A small contrastive image-text model, trained from scratch.
Training: soap at rate 0.0032, batches of 256.
Rows from block 5 of the text encoder of a small contrastive image-text model, named by matrix and row number. Rows with one number belong to one neuron. Each number is 128 + 32 x the weight over its row's rms, rounded and kept within 0 to 255. All counts start at 0.
Before each neuron's rows are labels from the 100 texts, of 14848, where the neuron reaches its largest size: "tokens" is the input token at the peak. Only what is clearly more common there than usual is listed. The data: photos with spoken descriptions (Open Images, Localized Narratives).
# gate: MLP gate (text_encoder.blocks.5.mlp.gate.weight, 256x128), inputs 0-63
# fc1: MLP up (text_encoder.blocks.5.mlp.fc1.weight, 256x128), inputs 0-63
# fc2: MLP down (text_encoder.blocks.5.mlp.fc2.weight, 128x256, transposed), outputs 0-63

tokens: "tree"; "ground"
gate.134 [133 117 120 148 148 165 100 164 180 141 124  88 152 144 151 209 139 145 140 129 134 111 162 167 148 119 142  88  95  75 202 116  97 140 141 139 179 179 121  59  95 125 107 167 100 104 135 140  97 140 163 164 139 102 141 107 118 147 150 103 102 142 190 184]
fc1.134 [151 118 168 144 133 129 156 138 160 152 119 132 172 144 168 133 103 114 149 101 118 117 220 177 129  83  84 134  91 135 185 208 139 149 204 145 106 136  75  91 124  82 156 145 132 115  89 138 126 146 148 143  65 160 116 136 153 158  91  65 151 119 148 136]
fc2.134 [130 130  72 120  87 118 111 111 138 112 147 126 157 134 137 137 108 128  71 164 196 163 215 138 119  73 157  98  86 155 150  68 145 138 101 133 141 159  93 132 136 117 110 118 175 110  81 148 114 130 125 122  82 146 144 144 113 131 101 178 131 137 129 130]

tokens: "tree"
gate.177 [139 129 138 128 131 119 154 147 148 101 103 121 139 132 124 169 161  89 122 157 133 125  75 106 173 132 139  91 168 139 133 139 156 116 184 134 128  81 139 138 125 136  91 200 134  68 114 108 120 146 140 121 131 102 139 130 130  61 142 205  90 170 204 163]
fc1.177 [163 108 157 148 109 113  71 132 157 137 133 128 135 158 147 132 106 154 142  51 136  94  69 157 114 118 139 178 145 114 108 146 108  42 174 158 167 136  70 113 109  89 185 174 125  85 150 102 105 157 131 117  92 127 167 134 176  86  97  85 119 141 110 113]
fc2.177 [107 105 157 101 110 103 150 198 118 148 153 137 117 175 110  78 161 125 142 156 142 145 134 127  59 181 144 123 138 118 184  39 140 116  92 118 175 129 158 116  96 126 167 164 177 117 142 130 121 154 107 134 128  91 157  91 122 127 121  92 127 130 167 180]

tokens: "tree"; "table"
gate.74 [ 67  95 169 133 122 153 107 122  96 145 104 131 140 122 131 183 201 145 122 113 148 126 126 121 158 165 142 103 143 125 127  79  83 165 174 142 113 126 156 123 117 148 120 149 105 100 131 208  99 129  96  89 140  77 132 166  99 118 128 129 107 150 182 159]
fc1.74 [149 158 143 124 151 134 177  88 152 135 101 154 142 124 180 166 124 132 108 100 101  92 231 133 147  74  95 125 112 157 163 186 131  75 134  82 154 136 134  93 160 101 167 132 145 121 136 162 112 149 174 107  87 191 126 102 132 168  88  50 161 136 110 179]
fc2.74 [105 191 117 154 115 115 189  78 176 105 155 123  98  89 145 164 177 105 132 181 146  97 224 154 122 107 135 113 158  88 133  45 165  97 114 111 134 141 120 151 174 150  98 131 160  65 144 135 123 105  83 154 102 139 154 134 143 203 116 128 113 155 159 132]

tokens: "man"; "standing"
gate.101 [108 144 153 150 141 149 162 161 116 159 106 124 119 132 150 162  67  64 216 186 140  69  84 127 191 138 110 176  99 110 115 113 179 139 145 178 144 154 169 118 182 153  90 140 184  91 136 112 161 165 150 102 162  92 172 135  57 146 104 142 101 117 148 177]
fc1.101 [110 144 159 112 150 116 146 151 149 147 132 144 159 118 149 175 147 161 161 135 116 123 153 108 126  86  98 165  92 182 194 131 125 216 130 123 108 109 160 145 157  92 184 149 117 158 123 203 161 115 143 119  66 159 134 165 134 126  92 106 175 121 108 209]
fc2.101 [121  79  98 136 151 128 143 215  91 115 157 143  92 112 109 137 122 120 148 119 100 177  78 127 144  78 115  94  90 101 133 186 152 167 127 144 165 174 115 114 148  99 115  91 152 128 182  91 147  87 170 122 158 146 122 108 150 152  37 139 187  86 202  92]

tokens: "man"; "who"; "standing"
gate.200 [146  74 148 141 151 103 153 137 115 176 133 151 133 147 141 173 165 152 106 115 202  98 118 133  97 149 161 107  24 107 131 111  92 100  95 173 118 170 140  83 101 110 150 110 129 145 128  84 102 124 187 153 183 184  85 145  87  94  95 220 191 123 145 160]
fc1.200 [165 186  85 118 172  84 153 152  43 120 110 150 161 158 155 156 110 119 129 140  92 128 166 132 166 165  71 174 130 123  99 196 160 133 158 190 136  70 150 120 153  94 114  99 111 108  79 123 154 146 157 113 142 142 119  97 144 161 174 120 193  99 136 180]
fc2.200 [102 176 144  87 109 107 116  63  76 132 196 119 119 173 111 130 166 125 158 155 127 114 150  81 154  74 176 105 146 114 148 121 130  90 140 139 142  60 107 176 119 112 111  92 125 145 173 105 104 119  93 121 146 115 156 173 118 102 132  60 140 103 129 218]

tokens: "tree"; "persons"
gate.15 [137 128 182 176 200 117 110 156 148 151  99 126 138 131 157 152  67  87 149 113 137 156  93 143 109 200 124 113 166 148  91 126  78 180 154 155 130  90 171 109 186 141 160 154 135 107 129 170 110 108 143 120 190 128 159 126 159 116 139 165  85 157 188 150]
fc1.15 [126 124 108  94 139 140  95 122 131 128 147 151 141  78  60 111 155 159 125 191 149 182 122  94 121 179 194 133 165 125  86  81 122 141  50 122 144 133 156 196 111 151  96  84 122 128 137 137 138  77 123 102 192  94 107 115 120  95 182 211 158  94 133  56]
fc2.15 [105  87 156 145 157 124 175  87 137 137  59 113 133  94 160 115 168 151 152  69 110 102  80 131 118 136 129 161 132 127  96 202  70  69 124 126 125 110 140 149 149 145  74 140  86 221 114 107 126 133 158 151 117 128  68 120 172 144 162 112  89 125  90  96]

tokens: "tree"; "."; "and"; "<end>"
gate.234 [ 66 131 111 133 124 113 159 120 150 126  74 100  92 114 134 165 143 141 161 116 105 112  97 151 122 118 109  72  99 132  55  84 126 152  53 119  99 104 101 141 133 116 153 139 100  94 132 181 145 155 160 125 120 156 150 188 129 101 137 172 153 122 175  85]
fc1.234 [150 100 146 135 129 119 110 146 131 109 140 153 114  84 120 140 104 145 134 201 130 116 158  96  93 148 150 141 185 166 115  78 128 176  20 157 141 146 145 116 135 108 114 133 100 161 171 127  70  84 133 122 164  68  79  88 113  95 187 173 120 139  99  60]
fc2.234 [200  99 189 109 132 116 136  96 133  94 151 153 120  71 158  78 159 148 122 125 153 164 173 178  94 123 143 132 108 165 116 170 148 129 136 129 150 135 110  79 158 115 141 112 130 147 137 133  97 145 131 139 101 129 113  96 108 107 122 139 101 153 109  99]