Weights of a small contrastive image-text model.
Training: soap at rate 0.0032, 9700 steps.
Rows from block 5 of the image encoder of a small contrastive image-text model, named by matrix and row number. Rows with one number belong to one channel. Each number is 50 + 10 x the weight over its row's rms, rounded and kept within 0 to 99. All counts start at 0.
After each channel's rows are labels from the 100 images, of 14848, where the channel reaches its highest value: "responds to" is what is common among them. Only what is clearly more common there than usual is listed. The data: photos with spoken descriptions (Open Images, Localized Narratives). In brackets: how many of the 100.
# convs1: grouped (5 groups) 3x3 conv (encoder.blocks.5.convs.1.weight, 160x32x3x3, each kernel summed), inputs within the group 0-31
# convs2: expand pointwise conv (encoder.blocks.5.convs.2.weight, 160x160x1x1, transposed), outputs 0-53

convs1.107:29 40 49 44 47 37 55 37 47 38 35 68 38 67 46 47 35 61 59 36 39 40 41 53 49 55 56 49 43 44 51 49
convs2.107:62 57 44 48 55 45 21 42 55 53 46 44 54 45 30 54 55 49 73 50 36 49 46 51 37 50 68 39 59 56 60 47 40 53 35 33 38 46 43 69 30 63 44 47 62 51 48 57 46 53 43 47 49 53
responds to: text has "people" (50); text has "wall" (43); text has "sitting" (33); text has "table" (30)

convs1.42:37 29 41 38 40 58 71 67 49 46 38 38 47 60 34 40 41 41 50 40 54 40 46 58 59 47 49 57 50 56 45 40
convs2.42:46 43 44 63 45 42 37 62 39 66 53 65 50 29 45 43 46 48 38 44 56 48 42 41 33 36 77 60 71 66 40 47 44 41 52 52 41 47 61 36 36 55 49 47 56 59 55 47 55 49 40 27 56 47
responds to: text has "road" (30)

convs1.134:43 60 45 61 48 49 75 55 41 52 42 53 43 40 35 72 49 43 47 59 47 50 47 51 40 67 62 49 34 59 55 66
convs2.134:46 49 52 51 53 34 59 56 42 37 55 53 50 35 57 51 55 48 53 48 26 55 52 55 58 49 38 27 42 51 52 41 68 29 62 46 55 49 54 49 44 50 56 50 37 52 44 44 49 57 46 53 60 48
responds to: text has "grass" (26)

convs1.125:57 43 48 59 54 62 40 45 38 47 29 46 42 39 53 57 42 45 46 46 47 47 55 53 48 60 80 61 36 32 58 51
convs2.125:34 62 50 50 48 58 48 49 45 54 25 47 67 61 59 67 48 57 52 45 64 52 40 49 56 48 69 61 59 61 49 36 46 69 52 52 57 36 45 34 52 56 72 47 61 41 46 58 43 44 60 39 44 62
responds to: text has "sky" (63)

convs1.11:49 45 37 65 47 38 52 59 48 64 26 63 63 39 41 54 49 68 49 61 55 45 53 39 48 39 33 48 47 52 60 40
convs2.11:79 55 55 36 66 65 40 25 58 45 59 29 48 48 49 42 46 44 44 55 42 35 68 41 52 54 44 53 41 56 52 54 44 55 38 51 36 45 55 47 48 57 50 53 56 57 54 53 48 81 47 59 53 45
responds to: text has "standing" (48); text has "wall" (46); text has "sitting" (39); text has "table" (33)

convs1.152:50 50 57 63 58 43 44 35 44 38 42 40 30 51 60 40 34 57 41 49 34 57 53 57 49 49 61 55 29 49 34 52
convs2.152:54 41 39 51 44 50 45 48 53 37 58 57 44 63 71 41 63 43 54 50 56 49 61 52 34 63 48 35 47 51 47 55 48 54 35 28 39 81 55 62 58 50 42 31 41 46 50 57 47 55 50 57 41 37
responds to: text has "wall" (54); text has "holding" (36); text has "wearing" (35); text has "two" (31)

convs1.0:37 71 53 66 48 64 36 38 55 45 30 56 42 35 57 50 44 51 60 50 28 63 49 52 55 49 57 53 48 42 49 45
convs2.0:51 53 39 53 46 37 57 51 49 48 68 69 44 47 40 34 56 25 71 54 47 48 61 42 36 47 72 66 39 53 41 46 37 60 61 58 44 45 32 62 31 37 40 36 53 57 55 41 47 32 50 50 50 46
responds to: text has "lights" (42)

convs1.129:48 61 35 48 33 40 57 46 39 37 38 53 36 58 44 54 39 52 59 50 55 48 55 60 49 51 62 46 36 76 38 41
convs2.129:54 53 55 50 56 43 53 41 64 41 61 53 56 41 64 51 49 33 55 39 44 58 57 51 40 56 40 19 28 51 41 56 58 53 44 47 45 52 35 52 42 49 42 31 39 46 43 46 51 57 46 59 48 42
responds to: text has "holding" (35)

convs1.130:42 63 37 54 42 60 63 65 46 52 59 61 53 63 38 63 53 42 47 70 62 64 55 42 38 66 36 49 49 53 47 47
convs2.130:41 32 69 45 51 57 63 60 45 43 49 39 54 47 55 61 58 54 54 46 49 51 54 36 51 45 42 34 50 57 48 56 63 27 55 44 55 49 39 31 40 58 63 51 44 66 43 50 46 59 43 47 64 66
responds to: text has "grass" (29)

convs1.106:38 54 48 70 40 60 34 63 36 51 31 60 52 58 58 60 28 55 48 55 36 50 52 60 46 54 38 49 48 45 58 42
convs2.106:47 25 52 52 46 41 31 61 32 43 34 55 46 41 59 56 43 51 58 39 54 44 40 57 62 64 74 55 29 47 43 35 43 46 57 63 36 46 36 26 47 60 44 51 54 73 59 58 53 60 47 52 48 51
responds to: text has "people" (62); text has "trees" (58); text has "sky" (52); text has "buildings" (38)

convs1.2:51 38 43 59 35 48 63 52 40 67 55 61 66 51 49 46 35 36 53 53 44 37 53 43 23 44 50 59 50 45 41 55
convs2.2:67 49 52 14 66 54 42 40 48 73 56 56 51 43 50 75 44 40 59 49 57 48 55 60 51 57 70 53 60 46 51 48 46 54 40 48 50 64 36 53 56 64 53 41 55 34 56 48 48 59 43 39 59 41
responds to: text has "wall" (40)

convs1.55:49 61 52 30 33 53 51 44 44 51 51 60 31 42 38 33 46 64 43 59 46 44 54 35 60 45 31 43 45 43 38 47
convs2.55:49 65 54 62 58 43 50 49 37 63 44 66 49 50 68 52 50 62 40 49 55 70 58 29 56 63 54 45 59 54 45 52 53 46 61 31 40 51 54 46 38 65 53 46 43 52 51 56 47 44 57 28 45 44
responds to: text has "wall" (43); text has "man" (42); text has "wearing" (37); text has "table" (33)

convs1.153:32 48 34 50 48 47 47 56 53 49 34 40 43 53 57 37 35 45 33 46 45 72 43 39 33 40 36 51 58 53 48 51
convs2.153:44 46 53 54 45 50 53 48 61 41 33 41 45 59 60 53 62 57 44 49 34 42 53 56 56 54 35 53 62 62 45 29 35 58 50 49 44 41 50 50 49 56 38 56 44 46 52 82 51 34 59 56 46 44
responds to: text has "wearing" (36); text has "man" (34); text has "smiling" (26)

convs1.149:44 64 61 64 58 46 39 59 40 37 45 28 51 44 45 35 59 48 47 48 38 51 45 31 59 33 57 35 51 47 44 47
convs2.149:76 38 33 49 47 40 44 50 49 57 62 58 48 45 54 43 52 38 77 55 32 51 50 37 38 49 36 39 30 42 51 56 62 44 63 37 54 65 44 61 53 49 39 49 48 55 48 42 55 47 50 64 38 48
responds to: text has "holding" (41); text has "sitting" (34); text has "man" (30)

convs1.46:57 59 43 52 51 56 56 39 65 51 59 64 52 55 55 37 33 41 47 50 38 38 45 77 61 44 42 53 63 39 44 39
convs2.46:52 53 51 47 62 53 44 42 49 46 48 37 59 49 61 22 29 58 38 44 51 60 27 45 53 48 52 53 38 39 53 51 38 41 52 54 43 46 41 33 52 49 46 63 62 52 65 52 74 61 44 53 58 36
responds to: text has "table" (31)

convs1.14:52 32 33 52 45 52 63 41 57 53 27 50 49 37 48 53 34 61 71 36 54 42 64 54 49 38 46 46 46 54 51 55
convs2.14:51 44 49 50 59 43 58 28 49 50 47 46 45 54 46 36 48 53 41 75 61 64 48 60 41 77 45 50 50 55 50 54 46 57 46 42 48 65 40 56 41 55 38 41 48 65 63 45 40 69 45 55 53 43
responds to: text has "standing" (55); text has "wall" (45); text has "people" (44); text has "sitting" (35)

convs1.123:61 39 59 51 41 47 52 56 63 56 41 48 49 70 62 57 53 55 51 55 66 42 64 50 69 40 37 72 52 56 56 58
convs2.123:53 27 61 33 48 62 34 80 56 50 69 60 42 47 39 37 56 73 61 62 48 34 44 37 39 49 56 44 45 54 35 58 41 45 45 69 50 52 53 44 39 47 34 49 45 71 41 41 55 51 49 57 53 44
responds to: text has "woman" (26)

convs1.10:43 51 47 35 39 37 66 49 47 53 56 54 49 40 45 48 45 40 49 36 67 39 65 27 49 63 45 67 50 46 52 63
convs2.10:54 68 50 45 61 52 67 61 47 49 51 38 46 47 39 47 34 49 61 69 52 45 62 48 48 36 58 58 46 51 58 59 50 60 31 50 43 50 87 45 35 39 68 41 58 51 23 45 59 57 44 33 53 54
responds to: text has "trees" (88); text has "sky" (79); text has "grass" (31); text has "plants" (30)

convs1.22:51 56 51 77 45 59 36 42 39 56 49 39 56 58 51 38 53 46 45 50 54 46 46 35 38 25 59 42 45 39 55 39
convs2.22:40 54 34 45 49 52 41 38 61 45 49 65 44 46 43 54 48 43 48 45 53 32 69 47 41 48 48 61 56 43 51 58 43 56 39 49 45 62 28 45 44 52 39 40 57 64 66 43 49 48 43 54 58 53
responds to: text has "lights" (45)

convs1.128:57 49 35 58 44 51 52 38 47 63 44 40 56 41 41 54 36 38 57 42 61 61 40 64 48 76 54 60 36 55 43 39
convs2.128:31 70 44 51 47 48 54 69 32 42 41 38 49 64 63 71 56 56 50 52 28 61 57 26 50 53 60 43 39 50 51 51 61 61 61 38 51 50 49 56 51 43 62 35 24 43 48 61 62 43 55 37 48 43
responds to: text has "wearing" (37); text has "man" (32)

convs1.50:56 68 44 62 59 52 63 57 62 61 75 51 54 39 49 58 32 54 53 63 59 51 55 57 38 55 47 67 55 42 47 53
convs2.50:40 34 39 54 39 53 57 46 57 42 65 39 52 52 52 65 62 49 48 42 43 51 55 49 57 41 43 49 46 55 50 49 56 45 54 55 51 40 60 47 58 44 39 62 42 50 54 81 59 39 61 41 53 36
responds to: text has "road" (34)

convs1.61:67 34 53 45 53 61 70 58 44 45 62 30 35 48 43 36 47 43 54 33 50 61 54 43 47 36 49 37 57 46 47 49
convs2.61:64 47 45 54 34 49 39 38 37 50 53 48 45 68 47 45 43 44 64 54 62 55 47 48 36 70 49 54 58 47 43 49 61 60 42 44 66 59 69 50 55 66 47 40 31 56 47 55 57 34 57 50 47 48
responds to: text has "wall" (58); text has "sitting" (40); text has "holding" (40); text has "man" (37)

convs1.3:62 45 56 54 55 55 35 62 57 40 49 35 63 26 63 46 60 54 62 50 35 38 62 55 47 48 43 43 39 37 57 46
convs2.3:55 43 49 49 60 37 55 56 59 49 50 56 47 42 48 42 43 43 40 48 40 58 53 57 32 68 54 42 46 52 40 58 42 42 48 53 47 57 39 47 45 58 36 53 45 69 70 52 44 69 30 57 43 35
responds to: text has "people" (64); text has "standing" (60); text has "wall" (45); text has "sitting" (38)

convs1.21:50 42 41 54 29 69 47 42 29 53 53 55 56 33 52 47 52 46 37 42 34 55 63 47 48 50 64 51 54 70 56 46
convs2.21:51 40 40 38 56 44 50 37 51 58 30 47 55 44 64 41 54 35 46 51 51 48 62 44 45 39 47 42 35 47 32 63 37 51 52 46 47 45 40 49 25 43 42 52 44 48 63 33 53 42 42 38 64 40
responds to: text has "lights" (40)

convs1.150:42 69 44 53 56 55 48 37 41 45 60 50 60 66 55 36 48 50 35 47 42 56 39 35 66 58 41 31 42 39 44 50
convs2.150:52 48 35 61 50 51 61 40 54 60 47 49 40 56 54 58 61 44 45 63 38 44 60 54 44 38 48 59 45 57 38 53 41 50 48 41 40 50 53 49 41 68 54 44 52 37 44 94 47 44 56 38 62 48
responds to: text has "sitting" (35); text has "holding" (35); text has "man" (30)

convs1.143:45 70 48 54 49 36 47 49 45 46 41 43 43 27 47 55 39 33 48 53 39 64 64 45 62 38 44 40 38 59 58 42
convs2.143:65 55 48 56 49 34 56 55 42 49 56 53 54 43 49 65 40 41 70 53 42 61 51 34 42 51 36 34 39 42 52 56 65 36 59 54 65 58 51 56 53 45 39 45 34 47 40 36 54 45 41 57 39 45
responds to: text has "person" (39); text has "wearing" (30)

convs1.92:66 43 50 52 57 32 66 38 47 42 50 48 45 68 45 59 44 30 51 40 66 49 50 63 56 55 46 57 50 46 61 31
convs2.92:46 55 53 60 36 49 54 50 48 47 33 45 44 57 38 40 42 50 55 55 61 51 45 38 56 55 68 50 68 53 44 33 42 50 42 51 58 56 57 51 51 47 46 42 57 35 46 38 34 39 32 50 65 55
responds to: text has "road" (33)

convs1.124:55 39 56 43 53 72 45 46 45 32 62 47 27 47 43 54 43 37 49 43 45 28 46 45 55 53 44 38 49 50 35 57
convs2.124:49 42 42 54 57 50 46 60 34 55 45 60 44 40 47 40 56 49 49 60 52 36 65 44 43 47 48 64 52 56 58 40 42 58 52 58 40 45 34 39 47 51 50 47 59 53 43 53 28 51 48 59 51 65
responds to: text has "trees" (62); text has "sky" (52); text has "road" (37)

convs1.85:47 34 38 44 45 51 54 38 48 57 53 44 42 60 40 43 54 53 70 49 53 40 75 61 40 38 53 61 60 33 42 45
convs2.85:55 42 63 50 37 39 31 50 51 41 32 43 47 73 46 62 49 66 43 55 45 59 38 38 60 46 39 68 51 40 60 34 51 49 50 41 67 42 60 39 45 57 61 54 56 35 50 43 41 46 60 51 54 43
responds to: text has "wearing" (34)

convs1.5:47 46 52 61 46 45 75 67 59 53 36 54 46 57 59 58 66 55 47 41 54 48 52 54 41 72 48 69 41 44 37 46
convs2.5:60 36 67 62 60 62 54 51 48 40 40 68 52 50 41 62 42 49 45 60 40 55 36 57 59 46 54 49 48 54 75 38 62 46 33 43 48 55 46 63 50 46 42 47 54 40 38 57 56 54 60 56 47 43
responds to: text has "water" (25)

convs1.93:35 44 45 53 44 58 38 47 50 45 52 42 33 62 40 48 61 42 48 27 38 50 44 44 49 47 57 76 59 47 52 66
convs2.93:50 33 52 41 56 49 58 56 60 54 55 59 53 62 55 43 56 56 49 48 54 67 54 63 49 49 52 56 38 35 49 55 48 57 40 66 59 54 42 55 56 46 49 34 48 60 54 51 34 43 39 62 48 45
responds to: text has "trees" (66); text has "sky" (54); text has "road" (34); text has "grass" (34)

convs1.138:41 47 55 58 68 44 48 66 53 33 48 53 54 44 42 48 43 47 35 49 50 46 32 54 55 48 52 32 32 39 50 26
convs2.138:49 54 40 44 67 51 51 54 57 49 52 50 47 46 51 46 55 48 53 59 49 41 42 49 48 61 43 19 54 71 60 55 47 57 58 39 64 88 54 56 57 44 61 49 23 55 60 60 47 52 41 52 49 43
responds to: text has "man" (39); text has "holding" (37); text has "wearing" (36); text has "woman" (27)

convs1.7:41 55 57 43 49 67 49 50 49 35 32 40 54 43 59 46 48 47 53 53 49 46 42 68 75 55 64 50 35 64 56 40
convs2.7:38 39 48 55 45 48 37 51 39 40 36 53 54 61 52 54 58 31 61 51 50 53 67 35 45 42 50 55 51 56 49 53 37 46 64 54 38 46 24 57 33 47 26 50 44 70 54 45 59 41 50 43 48 49
responds to: text has "buildings" (30); text has "plants" (27)

convs1.52:61 44 54 34 43 40 49 57 44 54 52 61 69 48 32 40 45 46 41 55 51 50 43 46 49 25 40 27 54 50 41 44
convs2.52:64 35 50 38 52 46 35 40 42 59 52 36 55 39 61 29 53 63 59 73 46 41 44 54 50 45 36 62 28 52 73 57 71 50 57 28 66 58 45 62 63 37 46 35 42 60 58 49 37 41 49 63 34 34
responds to: text has "wall" (46); text has "man" (37); text has "holding" (37); text has "wearing" (36)

convs1.136:37 51 67 54 51 55 56 62 39 50 30 52 46 59 58 43 50 48 49 30 67 39 44 51 49 41 39 43 60 26 49 50
convs2.136:54 38 41 47 46 68 38 53 41 44 49 49 64 54 50 48 40 54 56 39 58 46 36 61 50 57 54 57 59 53 64 52 47 70 48 42 48 51 43 41 39 38 62 53 58 56 51 49 53 60 52 39 46 53
responds to: text has "wearing" (30)

convs1.111:57 46 46 54 43 42 76 44 42 30 50 42 52 36 63 37 52 45 53 47 27 32 50 54 47 50 36 49 43 49 45 47
convs2.111:46 54 36 48 41 61 48 50 23 61 52 59 27 36 36 57 56 45 64 47 56 50 47 56 51 62 56 57 61 46 34 64 46 50 46 54 50 38 49 51 22 38 60 45 51 53 60 47 48 37 55 61 46 48
responds to: text has "water" (29)

convs1.19:45 52 48 54 51 49 51 73 52 53 44 56 39 52 48 53 56 68 56 74 45 48 78 61 38 51 38 44 45 60 53 52
convs2.19:51 38 57 54 65 58 58 43 47 33 58 57 55 61 47 46 36 59 45 56 24 58 52 37 43 56 43 31 42 46 56 52 50 34 38 48 64 42 42 29 49 45 43 56 38 52 56 37 28 85 50 56 52 59
responds to: text has "standing" (58); text has "people" (53)

convs1.38:49 53 46 64 62 58 56 47 39 71 48 59 43 46 54 36 58 70 67 55 39 53 51 69 49 57 64 54 46 51 35 44
convs2.38:58 45 50 59 53 48 48 66 53 49 49 51 29 43 54 58 47 50 56 44 54 46 62 29 52 56 51 49 67 36 62 51 66 25 60 69 52 42 48 28 54 42 51 49 57 54 48 55 84 51 46 66 57 62
responds to: text has "standing" (49); text has "wall" (45); text has "wearing" (32); text has "man" (31)

convs1.57:58 48 51 34 46 36 50 60 59 51 57 56 35 17 52 50 50 38 61 51 38 44 49 48 27 53 47 56 43 47 54 52
convs2.57:45 39 49 59 42 45 59 50 51 26 43 61 41 42 44 78 63 56 65 52 46 37 49 44 66 49 44 46 45 62 32 50 52 56 43 45 54 58 58 56 44 37 37 49 49 46 55 69 47 41 49 51 42 21
responds to: text has "road" (38)

convs1.58:63 52 29 43 64 38 41 48 41 59 35 40 45 41 50 51 53 44 62 60 43 37 40 50 43 42 52 75 42 39 54 51
convs2.58:27 58 42 58 47 51 56 51 63 39 45 53 52 55 43 58 70 58 45 41 46 46 58 38 54 55 50 61 55 40 34 46 55 34 75 49 62 54 51 60 34 47 58 43 68 62 59 57 58 40 56 47 57 46
responds to: text has "road" (26)

convs1.29:41 69 41 63 49 44 54 61 61 63 38 47 42 56 56 41 54 46 50 57 55 67 53 47 61 55 51 62 33 27 43 41
convs2.29:45 47 62 52 45 60 32 48 45 45 64 58 44 43 42 45 43 30 49 50 39 43 41 50 47 45 45 53 58 53 59 52 55 55 34 39 56 56 58 51 48 34 50 64 60 50 53 59 59 65 72 74 54 58
responds to: text has "water" (28)

convs1.32:38 45 54 62 56 29 39 61 43 59 57 48 60 41 75 45 43 61 57 65 45 43 47 48 54 62 52 55 47 45 51 30
convs2.32:50 53 60 57 41 56 54 51 41 42 42 55 48 64 59 59 60 53 48 50 53 53 65 25 52 58 49 59 34 37 53 64 62 44 55 42 61 48 65 48 40 43 50 33 30 43 59 51 49 48 85 55 40 47
responds to: text has "holding" (42); text has "wall" (40); text has "man" (33); text has "two" (31)

convs1.13:49 45 62 43 59 48 50 37 46 41 41 52 65 35 40 37 44 48 52 62 37 47 37 52 48 41 60 23 62 62 60 53
convs2.13:30 42 44 60 32 53 63 46 53 54 44 49 34 54 55 58 52 28 38 58 58 26 54 42 50 37 69 54 50 53 59 56 60 50 61 53 43 45 46 63 31 58 45 52 41 57 66 34 51 53 50 34 50 35
responds to: text has "sky" (74); text has "trees" (71); text has "plants" (33); text has "buildings" (28)

convs1.47:48 48 59 54 43 37 39 49 49 48 60 39 56 58 32 30 47 38 35 36 56 60 50 42 49 34 38 45 39 43 57 33
convs2.47:47 53 61 41 61 45 50 49 48 54 55 34 58 48 64 41 52 66 53 58 33 37 31 68 58 40 63 57 61 54 42 48 54 64 29 37 44 78 54 57 42 55 56 35 64 42 46 37 29 64 30 34 64 44
responds to: text has "man" (37)

convs1.80:34 43 35 45 37 45 52 62 44 56 34 43 37 48 54 45 59 42 37 70 43 46 59 41 41 58 40 42 35 45 37 45
convs2.80:46 55 61 49 37 41 59 54 42 65 68 33 34 41 57 37 54 50 75 48 37 35 42 56 56 55 39 48 52 56 51 51 54 41 40 45 44 57 47 42 46 48 38 62 56 72 64 64 65 58 55 56 42 72
responds to: text has "trees" (59); text has "sky" (54)

convs1.99:51 60 53 51 26 44 55 42 47 55 43 39 40 52 48 58 63 55 45 33 41 44 52 39 45 46 52 34 23 47 39 60
convs2.99:51 49 37 43 52 52 46 51 48 39 65 63 56 55 52 41 66 57 58 52 44 54 41 55 36 62 52 42 34 43 47 61 62 42 44 51 51 53 52 55 42 58 40 28 39 46 54 53 41 44 73 54 40 60
responds to: text has "man" (30); text has "wearing" (29)

convs1.63:43 50 48 61 52 48 51 17 34 60 49 33 42 50 58 46 40 55 67 57 47 48 36 45 57 43 43 47 39 48 46 63
convs2.63:46 54 37 63 53 53 63 63 50 47 50 44 40 49 48 64 49 45 46 61 48 39 75 44 58 50 41 43 61 55 46 52 51 58 58 47 55 64 46 46 62 32 41 61 36 51 59 60 59 45 74 53 54 52
responds to: text has "wall" (42); text has "wearing" (35); text has "holding" (35); text has "man" (34)

convs1.118:61 42 51 56 63 59 51 37 55 39 35 46 55 57 64 58 39 46 26 29 56 43 41 46 50 47 51 34 45 52 43 63
convs2.118:41 69 32 58 54 55 38 58 34 65 33 46 44 39 48 52 49 36 65 51 54 37 42 46 48 59 62 69 48 60 52 42 53 62 53 50 38 51 46 41 70 46 35 39 55 45 37 48 43 48 46 51 63 58
responds to: text has "trees" (73); text has "sky" (70); text has "buildings" (45); text has "grass" (31)

convs1.122:56 49 56 45 58 55 50 68 46 42 38 59 53 61 69 46 72 57 53 61 49 58 59 44 45 61 44 35 68 44 37 40
convs2.122:70 30 46 44 46 49 48 43 60 40 62 46 40 35 53 44 61 66 58 62 53 57 42 55 55 69 59 47 38 54 41 54 38 38 44 43 50 49 60 36 50 58 45 38 49 64 57 55 40 67 47 51 50 76
responds to: text has "people" (52)

convs1.155:49 65 44 26 36 45 58 52 50 59 49 59 39 51 42 43 39 53 47 38 56 59 37 55 44 37 61 41 52 46 38 28
convs2.155:65 49 43 48 44 52 41 51 47 43 50 66 55 59 43 47 53 47 47 56 51 50 55 39 47 48 66 46 52 53 43 45 56 56 50 08 67 58 39 66 58 51 57 44 43 47 56 55 45 43 59 58 35 43
responds to: text has "wall" (43); text has "wearing" (37); text has "man" (33); text has "two" (28)

convs1.27:37 35 41 53 40 50 41 48 49 56 35 47 32 37 47 47 36 43 56 45 66 73 54 40 65 47 50 48 41 42 40 42
convs2.27:42 50 47 46 51 72 42 45 40 57 46 52 33 47 42 39 54 52 60 62 57 35 36 57 67 55 37 55 56 58 43 42 38 48 50 64 41 45 56 49 55 25 59 38 53 51 54 47 51 58 41 53 49 60
responds to: text has "trees" (75); text has "water" (70); text has "sky" (69)